A small self-supervised image encoder, trained from scratch.
Data: trained on aerial photos of the United States (SatlasPretrain), 50862 training examples, 62.4 epochs.
Rows from block 2, named by matrix and row number. Rows with one number belong to one neuron. Each number is 500 + 40 x the weight over its row's rms, rounded and kept within 0 to 999. All counts start at 0. Numbers have three digits each. After the name is the row's rms in percent of the matrix's.
# fc1: MLP up (model.blocks.2.mlp.fc1.weight, 1152x192), inputs 96-191
# fc2: MLP down (model.blocks.2.mlp.fc2.weight, 192x1152, transposed), outputs 96-191
fc1.22 129:488483541480546408527549484518504491523462498415522452526517506567467484484541423503500490460561544500467499485517539540500480446450464511451445481456468499556522494401452508511519458528564529437518486556554555450511466474562454563522474445515394516481416427481470487520457530561502423465
fc2.22 134:489484585619519481533516510440455507567499470492459507502505548426456516473445535500546457474421499463526478522519538498455508537522536540532553478471545571459383514543542482437454521395437567489526474511474540496539480437534522458475565478459585523494519487475554482551475439476440450543
fc1.23 082:435512461470477491516507445454485473524546396552498505542595506530479460569514469565551476451514502517464497590474504467480430443460425461487487526539539513487449559491544524450474518507504548463417522481432465595479461530482537619524528457499522510496449477472481442432506497468493518527
fc2.23 082:539540492537497502431511546479485546547486517447580524441489481551474590493522479502492486463521479479480522430495505566546497485502527533526534443439484487495561468504461552542496500499565548491529496471487566412499538484523430421494496557485505517502502558504480535458563519576513505515
fc1.24 091:514523534523500470485503513527487410489497501563518398552517431452496511470482475463502474502585539502492470516491542449521425518485530590505528526569463539524532509480575531471543492479476511476552514458569447461523429507485508399505444520527539538433554473481456474522508497492472523529
fc2.24 092:529564528539561537438492507452571528516467526396500502550483571426496496493481599538551443493506458481498539513455522507553554438540522427560510547459521530485522454466430523529494443503562455471478472477524574530498533478437424554427513538499435405522508558502438498434501536450484497518
fc1.25 105:480539465527528534538439498426490490517440445473444519507466535408473521485517494502508568520487482443540576458429461538548518589520521474556461504494515464402515520459548507469456544460553500434455504509479469542476549532448472510484499423513524569473512558501533564468465520475528517516
fc2.25 102:459531527470516502456470493549554539533495476547535495504512471505473520469468477476471452540517525532516420485588488459490562485513467514502470496513501603599530465566503517551466488511529525551483517458451490466514492496461536498489476461486548453501488431412464436505511483540471468580
fc1.26 087:548510495507507428515495498469567531512494459493469537500480541511570538499520471543477458485522540479418496510477601514614492499426514459523514555510500475495459462543473555530482501502616541512510554494514444427495454527494534474463523499463430437499604519436456485565499490453510494468
fc2.26 072:490568556448494483481545465533484494443489440523493493509480519546532436525431565480515471498533424542561537454429508468526572483449507530519511472508543568526502532435530492488508516506456450476483518513489531557569493538476504462544510463526478509580512479521447551487480496459464588593
fc1.27 094:482465520481491511505579543466470476529515508495565607454448494559484482487445496520495508430473474509473620454478482423492527457483476578493438447441565501499475496554498494411519526459535526464523579549463524487548495432526476479511508503521502506511501453529450495513584487476473450476
fc2.27 082:475545457484459553463519486532573493561587536487488488481539503507455482493536515492503555546494514460448439581535476522514490543471510461545508514452501460464506505492526479509500520512544467480502422479496463422403443511477541485489559475528473426504494538492510444491492497504539448465
fc1.28 110:459413538493532564517510418476482502494514480489498495493481540544524464458499505527571495502496446479529489513470511509426492508580355488489462421518469478530522494491510562535532501473527527562491464522419539465462478553522579463502591542464551480410483465503522537492508470530524496579
fc2.28 098:546435475500494504456479563513515433539510475569519537562535510529480509560466475495438456549527504445532519481469474562479455549466539485514498468490472457589502503480543476469483555531455443542498563498508519476509529472532498421551495447497499536490527532518484556463418457515458466447
fc1.29 118:520517504479504469563386420535503501483486555461497469479467471509472512479478553593514509463510546529505550516437503489472561506476430535502451597519490491534599525496509571484468502526515535496438489477585482451479504574497433540501561559503563507579487412491500541520535531480478509472
fc2.29 128:471523540483453583573537501511531487508569451510568472547437483538447493548450433414535507520448440526569464496529518405499463459506536528468472464563447470492479364538497511521512522515490511507510504566521420519622533409521542568484496452471489509462552559509509527551541427518465409496
fc1.30 088:461426476536471516559513532506527576564522512519485542423501497469498479551556498465554460544498481521501568507454467527520506463515457540541486549504378413592530558494468494539533461419484453475517447552482484491524473541491507510492491481510535494489470446515556527518498529581471546505
fc2.30 081:537515447524492491438490489544516536515511481547458503548551491454423519397499510543539504399482498557552458522594504471565480484519483504509496494503453539472461423509461446529548475509477537463474495507469497463511549467513472542486534499511449472571475594549593484546522434525471508531
fc1.31 113:465501452440470486502475479522542511422453498477551520500545510504474549458427552573470479473467507496517454535518516467500537523524538490443519519511473528506481534469460445529554444495530505521422435556533522551526534479462493489463607556547505526509463516483509508560521462548440557563
fc2.31 114:489558465444521516470476470427501528493509483482453552535539466479430488514563493501573476505475527530498511520411477521580494432502475484577433509477489535514514491497551518418500630510463495571463521422492554469562473548452504518511538495466509465498526495537514509485431436531504505520
fc1.32 094:483499408466494447481469420522524499519455506464592483516525529475572551381554561438460493492528473522466568440565505526548560495492478510464487537537554462460457489529488569554456444482554436533493509477495445520499568557502473572504571492471501427518479492465478536575482478525493528525
fc2.32 102:497433563492426646530509552540476468468519523503459485477528552459459469498463471566458475523528538466508486511503540469504461508488503493469470517546498524513513546493538477471514539535522581531547440462529514502505445534542518444504521503531555575492565477483460445482487530452469466487
fc1.33 085:472525512472537461581508512486461405513466538491505594494515525509446448479556497456487499552461500588557503492537496507527513504448463456521507533511525465574574420510497513550508388523464479455479477556493491490477524518508560541458509533502487487501485487479501426424527487548491465513
fc2.33 084:519481556489508526531571515465503520395489566511522563589568529500496438439599447506534470492555523505490518434458433503467545447455522522472516464449384478491461493503462508549487504504436477418496519506487489542487557486474506503468524549451472472483456517500564522533517555512446516538
fc1.34 092:506513503477443511506508541513463417571497498489558540470504487573516503405455450596557423497515537536430481542474509559506438500534512467451438448558488557487538507510446511489507474531509463460541534437495441504523466436499525565467502519573539503558443575516494461458586504475478558512
fc2.34 088:423526460520437517516468484592459530462571484524568511563561571550471507498570518490532536505526491523522509510533525443534526429567523463550483518468485497513385478532501476435463500512493525453510411514557479469540506481443521513489540439553456480523508464441540476514562477519424472541
fc1.35 130:545504515492469472552545448445479487500497546485577473471580481490492468450438547476527533491503486471538568465472525585484532485586521549488517530518500539485487478484473528515553446519499511510514494491488476561577563450522429576594509495474545463547494472536506555474464526461498559508
fc2.35 126:449485488448532492444417526476523493544565506457484546564476583518499529527492425482507461490460507478503501570491484454524480468463484512497506514561503422515524450505504505454393569482562475544490514464533531454494417514539467442376502513516489590408444475482489480500551508457522506461
fc1.36 082:461477495507469506540490552463474510516472464499455491512479494479524466476504505515526554507488487509501530467378523491529423532520545466460494517505517552525554591504452565490483567542503471504499501452423501464521464552528482581418470512477516429493502479501426461498521560504464519538
fc2.36 093:530536526532537484404509493537540445521419462487440484466464533452462545546514493506495467562521518482460504589603478465467516457467518556585493504505501479429544417541540487500513540510458540497564546435512521510492579549486500403532448494476495499468486522484553508474416520489526480518
fc1.37 083:421475521466588471451525480552494421520432480438486483454443514520505501419475526513503501522589492509468448508495531482580501502565544512498482464481436534543515444436470502481441562517501510490408539525562464502588498555489523467560544539531480538485498492425483444461496466508479481483
fc2.37 093:497536521480522538507497477511498467489529503623504508534510464506496501517525524486467464443475482537465530486495527472459506470490480498503448532523548501463464544569549483553457499476473466504591543479521520452456493483524435481423439497542494388588503549589436440518511474519519439498
fc1.38 091:477501470515511489517489534570470482552469506513530482534471525529544466469544503556465491475523493384509554531501445517444445555481514468504478508478538490535549500425526456415492496481498545452492535478484438534491485500485475523515529493539500500519499526483457481546538470529537493530
fc2.38 080:558535493480480476520555506532539467530509425434503504443522525515476465549538467504516515556511455431522560517497460466485482452510575512510428506477531505477492596545497540514504487535515437511480514492577472524466592540474555478528488564488459458526464457461440514478545516439489427384
fc1.39 071:501411519510445536520554521432507492489459510536480501496464482488450425525558576495480437481508516531536500480521474420488551506495486498530439468434506472539500501494514487479477515595571510557461458501553498428490528460549579517501555494512567497459458547542500506559432468556504490518
fc2.39 077:480592540534570561444478481577586519504579511475491517592511452552598490417487479499405520471495514547424424471460463536476433518510509498430571467515443430476536519503505508470483462425502456514522462441454532515507443535465453533463469593520447513510469497478517491533503507504459428496
fc1.40 115:485493536513538474549452531437509537518433534449502484502504514501556530484497528439484570505534449556519443446502554498492558484578588500495526473533522477442520475522507454554451534486506496485594485474460510542463462465497482577549527552479548519463496550524495500488491520496567478499
fc2.40 118:557473471455436431457478491518471489484495506506601467544493464510497526445566452464456485505537524462517487489566498523483512517385535485585511514577528544526442561486472488457464481509471522479435502501565382607469464496508537469533503495489426476544461527540421501507540458472536459582
fc1.41 135:524529550467543448478473492464487556494468484450484543498488484572462538482507495516526547552537424469497515462482483463446514566430471466481579433555508476447491506517481455515576511501521508537389509569465564563518475427582455511552473464548517430511483545491471537493452505540489442483
fc2.41 116:523475579540529480492435438480550545579493540442458529564547478383465448513495485538500469512489451487550513524445665478503543517539533537551503477483521478439479523510458491498485481545527466531509516465486470528515521466441540434446490547500429531537488585546468550380465465498484594499
fc1.42 099:496564538470532502409574530485485537458460538535428546549484476424460503473542546521556537476526509490499526453450484472542430461507546459418512474444494508565532481484531542450536504459467514530482434474515558572508522508413467529523436494483460495501481500518421511517513483559523573477
fc2.42 104:505429504578535459520492474488526417514524555489554546458472414489505477524465523495432576567413481549487467469535503493509531481584523529498520478481529482434541476527513533442522448526526512532500536471506583503510501548573557469478538449499408564519482472544505547546505423470463444478
fc1.43 087:499494490514517495517478484523523418528533505433533566462529514511415441527499505523452538518394559549476479453515483463492425498568478497431485535486522527559502451440571472506590482457579598526494549476506486515481490482517474514430459522503492497484507471460536563467512517505527510528
fc2.43 086:425557511488425494516459571517518537485487452449472499447552531498487497495503523493538452460502513474490598505526521513505555538553461504455517493457447446547529512533457469439469499525526482523480442475466559479478516490480504461548528479491526553459478469554490464634464470559512454537
fc1.44 103:469402526505470444448490461475435554541490481470492540453541588511525458559531540428564529543552519523540432517485504551435489523459528519485467489531508457493427487446510472497444518542484458459638485449489490528509475475534496469574556521511580504499536536463490472551455450461541463537
fc2.44 116:424557512475532511457469476518477575515539484473557500495539510496538544470495471449479507455497450449535461477538482421441416535427606471523493520497480577509529478448518515465446477515513504474514586470529409528458467497486518521456560501484502407514467471469501538472563570536531478509
fc1.45 122:478485529539449529490500433469426503531487509435511512564483492487553393412522475467494493444479533475528507534533442573506534561497495430485512517475579471602464487500536524510484543456571435546472488534484502490460495473526497600483506568471462452491551431464438523441476461444525501474
fc2.45 111:482526478510489501423470476511597453464570529528534552550541478403463459501595450470502463510453481520428493501497513482490427465507486538436499523495449439507493525555510559491520536508520501500500398516541505534518531503478474483482467479484516442504551598458495513486536499531466491544
fc1.46 113:527563495455456522507462529487500498565482534508512479501453475527475450431478489571576545542570481489599523466497536513521504481506472481504549524530450477481553436494511561554502502469482594479451475540482468545425497531517544489517496503478575541524578487465429545496458488544444464518
fc2.46 103:572407555476519488518542493484508519530578499487466633509513501414552524496492496385433451531522473486420481476525492531468495542479447468461440526512510518412508510479458543504450464507538499482483538511540483500496464496476458542504518531538412464435484480542539475552530479498480451546
fc1.47 123:464528492410514521493494487487531458559504492485477478492491470451541512475540491507494487506537610510472530454462536508449491574536510598497467496528526490470494508519535542499518494516434552516521535489514403459532490443499459464543469535543467435497555587477493532454446542475485544444
fc2.47 109:536455502517434448461511502527504488548472462515488497410479566445458479473503525513596454570462516485526500460512497484473477523512544443492468486493492455529426598510428515459440566526522487417542453452461579472423517522487419466443452535507549546492515520492483497533541543541521514516
fc1.48 092:471531551537507425579485466478490476507608558549447484477549405522512533519524551507504489477524586556522483476491521486602500470443481454536500547488471552534488534521515447485437502566510430534512496523421468498530514539410491542478555531537549443466514485488526509509495489491493471496
fc2.48 085:533505536514439547423520542515440526504485450528565518583481443508482427518551421454544501584476459507458477501514495478470493414465525518534491472478504415557563444515486524451534492470501586456453467389529516543477539459470545430514476448485497468564389521537496523552460497525478568510
fc1.49 074:521547501530381522471528506463500540526466608507540482482470549470511488516487530438550591467513540541438508489492457521510460519522482426474555559519519471519538527450506483506466515453541517539483506533488449557503456516530521512519438586547493549416420454454510531399505427425494534545
fc2.49 069:505521494501511530534506506528518513457523488458459507498489484551424552587462462459505468463489504461566588456552554445495578532500431549501530473513526495490542473526459496493471495454498525472513506495498496521513467518491418528471528561513475451636545528540459567520500506473532489536
fc1.50 100:466432528477477517497523505559520491541481530570478429459459564527508488490524567517511422475521496470466473501565434561458478473513505435488530527518529468427492517549431589491501516474510499525444468539446495563563502458494498523460507497478488518553474406432541454518444445443414516471
fc2.50 092:598470513541524510517477512482572496517526466467489538518450486570564517541435508431473527502477542456443595503393595410527480457468515532508453528458557534510505536492525519404543448520454440489487541501520490494439480496502549480508426438479517490491560493506453545487559485492546481528
fc1.51 101:470565453539484498494546525517461441512530558482516550520506534456462485476508486549499515540451499541509522498556535513459478560485450541460492576488570455509520486484444496465559463484479539433560520479538474549463500494474486568443456584465538586568442513539490589503497487439582506483
fc2.51 134:452438487497565546476451478449498519479541486435495502521477498532539533505498535468455471530487472467581526478515529548514531485456551529465542476519406519471544522443439557486481478524625512397480493456464531472542504505525491488553463531593437509420442453498530475532472477490515558517
fc1.52 097:493511506509455573508570478487519555425503534534482441541490497559463518533543485504505494490541564476523504535530408460483503536511523533498440507515516519493455438483493467496486526527546499435456470530522569517502528443481490551519586566490454510613490529581510530537540521457586545563
fc2.52 102:548474498480457521463463528579490446570484542448492501452540521497483499533461513491476525525494485460576429477529522509493453458478503479524457495452495430468501515559535521471485476528491496603528501442460501460555531489469519482513477457560551490486552464493496550449400441531451429481
fc1.53 074:468480525504479485510418485475442447495519515570532476520513495446490478557537546555488508503509557442516561505547544557490463475562509486470498560470558428447503577496445524504505521478463499558471523538489476512557521521540561516558477496540533496498504450526488518509419507472543446469
fc2.53 076:580521469453517480593502507488464455503564518457515611531520486514501494434484477556444502585479502570486407471487615596484464513540473520510542455448482467524524491501467455537525497561576435433564449616460502508481542496458482457533452505474507463527490549533544520500489515493500529480