A small self-supervised image encoder, trained from scratch: 12400 steps.
Rows from block 7, named by matrix and row number. Each number is 200 + 30 x the weight over the matrix's rms, rounded and kept within 0 to 999. All counts start at 0.
# f: cross-patch linear (model.blocks.7.mixer.f.weight, 64x64), inputs 0-63
f.12,204,209,209,196,203,184,193,194,180,198,186,207,80,186,181,213,194,174,200,203,213,210,185,194,204,165,201,196,206,221,180,229,199,201,180,210,209,229,202,213,229,219,239,262,139,203,178,195,167,237,289,244,171,222,182,185,194,214,275,169,190,243,165,229
f.13,188,202,173,242,194,183,201,201,141,203,181,172,188,128,224,198,169,229,172,219,213,231,234,204,187,181,204,189,133,170,158,203,175,173,203,239,162,192,161,214,199,166,181,225,179,137,155,210,183,161,214,173,231,189,194,198,206,182,196,226,189,202,214,181
f.14,213,199,200,226,175,153,206,226,208,187,212,215,168,196,95,191,210,229,219,209,195,182,207,198,242,181,217,245,200,220,215,198,218,204,191,228,177,220,173,214,199,207,181,208,198,225,184,245,234,215,180,202,162,204,228,215,222,188,200,228,207,174,179,195
f.15,219,244,200,194,192,189,189,248,199,216,168,196,177,178,165,20,223,214,201,187,206,218,206,303,194,197,193,209,203,198,186,199,190,194,204,191,204,198,174,191,184,209,199,200,196,230,181,184,218,215,173,222,211,204,200,201,208,187,228,254,176,220,185,178
f.16,213,244,174,186,154,210,194,163,167,224,201,209,206,206,207,252,77,197,192,174,174,191,159,256,184,192,199,216,183,202,222,210,198,195,206,187,196,182,154,214,220,176,210,188,189,216,174,221,220,209,191,232,190,190,189,199,228,199,215,249,217,210,193,234
f.17,223,217,199,222,206,187,203,211,223,193,205,193,139,183,186,219,182,91,210,202,243,152,196,201,187,260,194,195,159,229,242,220,221,204,192,158,247,222,157,131,214,203,207,286,239,233,173,159,175,222,246,166,282,276,183,208,222,222,223,154,165,249,146,232
f.18,179,191,190,172,153,174,202,206,228,168,224,229,180,194,230,207,172,237,114,250,212,166,166,228,218,214,156,210,204,181,200,184,181,192,204,184,180,209,167,208,225,190,207,189,212,156,185,148,192,225,168,177,197,237,153,150,166,202,216,212,217,192,227,203
f.19,185,224,179,155,185,164,235,230,202,223,212,171,179,199,189,204,132,192,217,129,151,170,182,196,193,167,216,269,221,186,223,222,172,179,168,161,156,191,196,175,236,192,210,114,186,173,201,182,203,154,198,158,251,167,192,212,218,194,179,214,221,170,208,224
f.20,169,221,190,204,159,204,212,233,169,201,192,171,167,211,226,216,168,202,195,197,54,200,169,161,211,186,256,252,240,164,217,214,204,155,245,234,238,190,173,210,179,175,166,158,300,238,233,265,168,159,141,196,226,100,214,177,195,245,191,193,192,197,174,222
f.21,185,233,182,240,215,183,216,192,199,242,183,179,193,218,185,211,162,195,185,195,206,79,183,193,181,241,206,217,225,162,200,199,240,201,213,204,176,244,176,153,201,175,263,240,183,200,171,251,196,192,304,198,242,246,250,190,133,252,153,218,174,200,207,194
f.22,199,207,204,183,190,231,195,190,194,204,208,165,222,250,276,199,220,194,198,155,187,211,50,229,165,177,216,182,243,214,243,188,220,198,196,156,208,197,226,225,193,208,239,179,224,214,207,210,196,206,196,238,209,209,200,191,210,171,217,151,203,195,197,191
f.23,237,189,209,211,217,215,199,288,206,179,155,211,179,174,205,238,252,205,191,200,188,194,168,0,197,213,191,202,192,212,208,206,210,220,198,176,173,229,218,117,192,197,199,194,200,190,175,188,225,204,193,213,156,183,203,184,189,200,208,201,199,193,189,275
f.24,255,210,208,213,200,202,226,186,197,218,200,197,201,215,229,187,190,208,273,180,215,201,165,210,49,194,217,171,177,185,198,221,245,214,185,170,199,211,199,197,196,220,190,214,214,189,214,211,208,262,144,210,220,213,154,196,226,253,192,194,234,186,204,210
f.25,180,179,189,180,182,195,171,164,216,148,184,222,163,190,178,202,188,239,209,172,208,217,185,183,178,98,190,175,230,190,199,162,167,124,216,248,240,170,184,174,206,188,212,224,256,224,189,214,183,138,196,137,219,136,208,189,220,172,229,201,208,165,209,199
f.26,148,166,190,191,228,203,177,196,189,201,185,187,183,179,212,183,218,212,195,218,214,158,234,215,247,221,94,195,198,192,178,212,260,218,255,215,229,159,204,216,218,182,145,161,184,151,199,159,157,200,144,165,221,213,166,164,160,254,222,185,189,182,190,192
f.27,192,201,215,214,164,173,190,179,181,182,187,260,189,155,220,221,200,177,178,272,203,192,188,193,161,172,171,120,147,190,170,191,213,209,236,215,216,195,202,202,203,200,189,234,202,184,210,212,216,195,193,203,199,215,181,190,193,174,214,176,148,215,194,207
f.28,191,175,175,207,213,211,195,192,287,241,188,188,214,191,205,194,270,149,218,205,172,226,234,237,175,174,217,198,106,208,249,193,201,183,201,222,238,220,197,166,177,201,172,185,135,143,152,172,185,167,201,158,217,187,206,216,188,229,192,158,145,159,192,138
f.29,197,198,222,232,205,201,181,221,182,218,211,224,188,213,210,212,196,211,171,215,193,202,208,242,248,161,178,185,210,144,179,187,166,181,208,237,205,182,165,230,210,168,177,171,205,219,176,193,172,152,165,230,109,167,177,202,178,187,204,187,192,207,203,154
f.30,177,214,200,212,248,160,180,189,143,191,196,148,177,187,217,182,231,205,196,235,251,153,177,232,211,190,167,230,224,152,82,186,179,201,203,239,311,203,221,207,171,198,173,244,237,152,166,169,180,152,187,220,256,202,201,217,178,178,228,185,216,184,210,176
f.31,178,188,198,150,206,217,211,217,189,184,168,213,205,183,219,213,184,228,184,184,184,203,154,168,205,183,172,163,176,223,133,127,209,195,195,213,180,163,175,174,192,223,230,201,195,201,221,204,193,176,198,191,165,237,202,222,199,200,178,213,195,201,219,193
f.32,260,218,200,201,175,221,192,176,173,201,172,178,200,205,188,185,188,178,235,186,197,165,202,230,246,193,185,206,197,174,200,199,64,172,181,166,201,199,188,227,210,177,198,225,212,208,200,162,217,183,218,244,200,199,256,167,219,135,211,206,196,211,201,204
f.33,223,203,236,208,196,176,198,201,202,207,168,217,240,191,194,198,188,236,204,173,203,174,210,168,199,212,219,188,194,217,223,239,155,98,212,192,206,135,188,222,193,226,190,206,214,182,222,207,214,221,189,226,191,256,205,152,228,175,169,163,215,249,202,169
f.34,231,229,216,217,178,167,189,172,173,171,205,193,193,210,183,199,202,150,183,195,202,226,204,179,162,199,266,256,160,229,204,185,170,203,52,224,177,235,147,179,195,169,220,261,210,237,180,184,206,198,245,263,177,223,215,191,231,234,182,210,251,224,199,193
f.35,315,248,211,196,163,195,195,237,224,217,260,223,173,201,164,155,198,216,208,196,214,159,195,186,231,168,267,210,218,203,245,194,244,199,178,87,167,224,203,188,207,228,197,153,146,232,204,205,232,234,193,217,160,203,146,191,152,199,168,185,223,178,213,189
f.36,228,199,222,219,179,184,230,205,174,185,230,220,195,197,182,196,174,229,196,197,194,157,167,186,202,216,181,169,204,205,259,207,219,220,172,119,62,205,155,183,204,189,186,134,227,221,163,249,182,180,230,251,216,208,199,170,202,179,188,216,207,180,196,205
f.37,194,191,165,205,185,178,190,209,172,193,206,181,263,205,187,189,185,200,174,218,197,246,160,194,191,162,170,202,231,198,178,190,237,163,188,211,236,64,198,210,192,177,224,223,197,228,209,190,248,229,279,239,226,174,189,225,221,250,215,199,234,204,225,192
f.38,277,210,215,223,210,216,184,234,184,202,238,245,182,196,239,186,203,183,180,222,193,196,257,198,184,204,190,228,225,183,221,203,215,188,185,213,188,206,30,199,195,229,205,237,217,209,246,174,221,162,190,197,224,181,171,187,160,192,206,254,179,202,222,228
f.39,222,193,224,223,218,253,243,207,222,178,149,231,189,286,195,191,196,192,198,154,204,182,212,167,198,198,188,200,203,199,224,195,192,189,183,181,176,209,185,87,212,159,210,197,175,185,219,215,221,222,216,222,223,221,199,210,176,211,175,180,193,219,190,211
f.40,170,186,204,309,247,180,204,271,173,216,192,251,228,214,191,187,242,194,234,188,181,178,202,236,239,206,197,201,178,199,184,202,179,181,202,183,201,179,185,279,37,202,180,187,168,192,212,168,186,175,200,193,154,169,235,232,213,193,220,205,198,140,161,141
f.41,237,191,229,198,173,253,174,193,217,209,295,247,181,174,212,212,197,223,211,245,240,171,186,174,212,205,182,230,206,200,229,213,201,253,217,204,192,225,194,169,194,55,186,191,183,203,181,218,230,234,184,205,154,204,190,193,184,221,195,194,276,159,188,202
f.42,215,170,180,179,199,174,241,199,221,207,201,171,180,170,171,183,262,202,181,198,197,190,258,204,215,252,185,189,173,239,226,195,208,194,174,213,180,167,196,198,201,187,121,213,160,206,229,178,189,239,204,202,151,192,198,199,159,183,182,199,192,181,171,140
f.43,179,219,220,223,194,213,172,185,188,179,194,196,221,218,198,193,193,171,208,161,189,161,186,185,194,180,170,228,193,175,208,193,177,196,222,244,178,170,216,218,191,209,220,124,219,202,151,212,183,205,181,242,219,180,193,185,221,187,208,181,205,170,191,224
f.44,203,214,224,209,218,209,197,197,194,190,186,177,164,182,203,189,205,168,228,211,199,163,244,225,197,227,220,197,191,188,204,204,190,219,175,215,186,192,258,178,195,181,199,190,41,210,266,201,180,234,224,234,199,200,204,236,205,194,177,226,196,225,211,236
f.45,193,183,232,194,192,206,202,192,244,159,204,218,221,204,213,182,197,177,210,236,251,189,180,204,192,246,191,256,224,231,183,185,192,191,212,226,281,211,209,221,189,223,207,220,198,60,184,180,196,198,176,224,156,227,198,212,177,208,196,164,235,204,199,204
f.46,201,193,189,220,227,198,217,160,212,181,193,209,178,201,183,152,292,197,190,232,225,193,183,189,215,221,212,199,214,183,175,219,205,227,182,186,203,222,249,148,238,212,204,179,226,225,108,184,191,207,226,180,293,231,199,207,195,222,234,206,183,226,141,203
f.47,177,200,207,220,221,186,195,214,188,226,188,185,162,184,209,198,214,187,192,176,194,165,205,178,189,199,201,195,186,206,180,219,225,225,154,199,248,166,198,174,189,218,179,209,178,167,205,109,210,303,196,192,223,190,180,222,185,294,181,207,179,209,186,194
f.48,236,213,249,207,196,204,185,217,177,181,206,195,214,202,191,228,214,178,214,194,178,203,146,227,224,208,176,200,214,220,174,209,272,209,194,227,200,184,186,209,161,196,217,146,187,187,187,198,65,157,171,204,192,194,250,199,281,204,214,188,205,219,191,259
f.49,234,205,231,169,203,223,171,161,216,185,252,174,177,178,218,190,189,234,252,161,184,215,172,220,254,199,215,198,186,191,231,223,190,196,195,222,170,210,207,224,186,216,206,181,211,218,185,233,222,13,205,230,160,170,214,237,215,198,220,213,214,185,179,181
f.50,194,190,240,215,178,200,167,204,216,212,192,183,168,184,203,180,187,166,184,205,160,210,278,210,186,192,184,192,174,205,257,196,215,206,221,200,192,198,259,178,182,176,223,196,287,135,243,208,177,196,79,211,164,165,163,184,216,224,210,179,215,174,205,178
f.51,228,163,239,178,267,192,235,185,203,191,180,253,189,230,189,210,201,188,186,246,237,216,197,212,219,186,176,198,244,166,239,199,204,204,164,215,216,223,222,189,202,184,196,198,194,195,209,171,192,194,185,84,213,208,201,201,174,208,213,191,215,202,197,208
f.52,184,209,209,219,200,186,191,198,283,189,189,182,190,191,207,213,190,174,196,165,177,198,207,156,208,190,159,180,220,204,126,188,198,185,205,194,159,202,213,232,210,187,186,186,163,242,190,190,215,174,170,189,132,183,199,190,183,198,186,189,217,229,202,195
f.53,183,188,211,195,188,214,205,210,223,200,208,175,315,221,213,207,225,230,196,187,196,229,176,185,204,172,224,166,196,197,224,201,242,277,228,218,244,183,202,183,208,209,234,254,204,203,194,211,244,162,190,195,204,56,190,179,216,192,219,235,180,186,222,159
f.54,179,176,215,222,178,212,189,192,209,231,189,191,218,197,199,194,192,178,146,214,227,179,184,225,207,216,215,188,206,186,163,215,272,198,213,182,206,175,203,181,228,214,217,166,202,221,181,248,241,242,194,233,176,200,44,216,283,205,195,185,193,200,214,191
f.55,177,198,196,193,202,204,206,193,218,179,202,193,245,213,212,192,215,191,207,210,207,217,207,177,147,222,202,233,225,221,203,224,147,172,192,178,219,207,182,205,218,201,221,212,198,235,214,253,266,276,223,206,176,192,237,66,330,170,199,178,193,155,241,188
f.56,235,231,208,205,195,199,165,190,182,197,203,195,189,200,194,189,209,185,198,219,212,170,222,212,188,199,190,186,211,205,194,242,234,202,185,211,196,187,190,206,211,189,202,198,190,173,201,175,152,216,167,206,191,182,282,199,94,177,161,179,190,187,188,205
f.57,218,222,230,225,187,194,166,190,195,213,169,198,209,204,213,189,203,229,214,198,173,257,179,228,203,189,284,204,177,170,192,196,148,197,239,182,177,238,230,228,193,203,212,156,190,214,184,254,178,192,207,263,179,153,189,210,178,52,208,207,255,194,222,194
f.58,238,236,175,202,244,210,199,240,184,188,191,149,291,172,199,187,213,202,179,190,225,145,213,184,159,183,227,207,202,243,165,265,167,239,178,225,190,200,161,169,208,180,207,181,176,157,221,178,254,212,193,165,178,187,219,244,279,132,83,213,180,225,261,203
f.59,155,184,173,191,207,245,228,190,239,214,178,222,180,215,225,242,264,214,234,187,189,226,195,242,207,193,232,177,152,236,221,202,203,207,193,208,226,218,229,182,211,243,207,196,234,174,194,206,250,186,197,150,147,193,204,195,203,224,222,47,195,201,202,259
f.60,179,196,222,184,202,217,189,221,191,190,221,174,213,175,173,201,214,200,204,177,182,232,222,188,164,189,243,177,173,201,190,186,194,201,228,157,203,228,177,201,187,192,176,184,207,190,191,155,177,199,194,225,236,187,205,193,200,222,188,217,85,204,204,207
f.61,185,223,200,209,177,211,170,176,206,229,210,209,204,195,181,210,178,203,205,210,215,174,190,218,193,207,182,206,185,202,192,244,219,192,202,201,185,193,198,204,210,172,169,159,248,241,218,201,200,210,213,253,244,207,209,192,199,202,189,159,189,128,241,160
f.62,200,229,196,214,212,215,187,174,166,223,203,199,176,227,163,176,183,180,243,201,233,226,198,198,198,223,216,188,220,226,203,237,182,225,195,219,211,184,206,190,196,207,226,196,205,197,205,185,179,222,189,196,192,273,200,204,196,203,176,183,201,270,98,318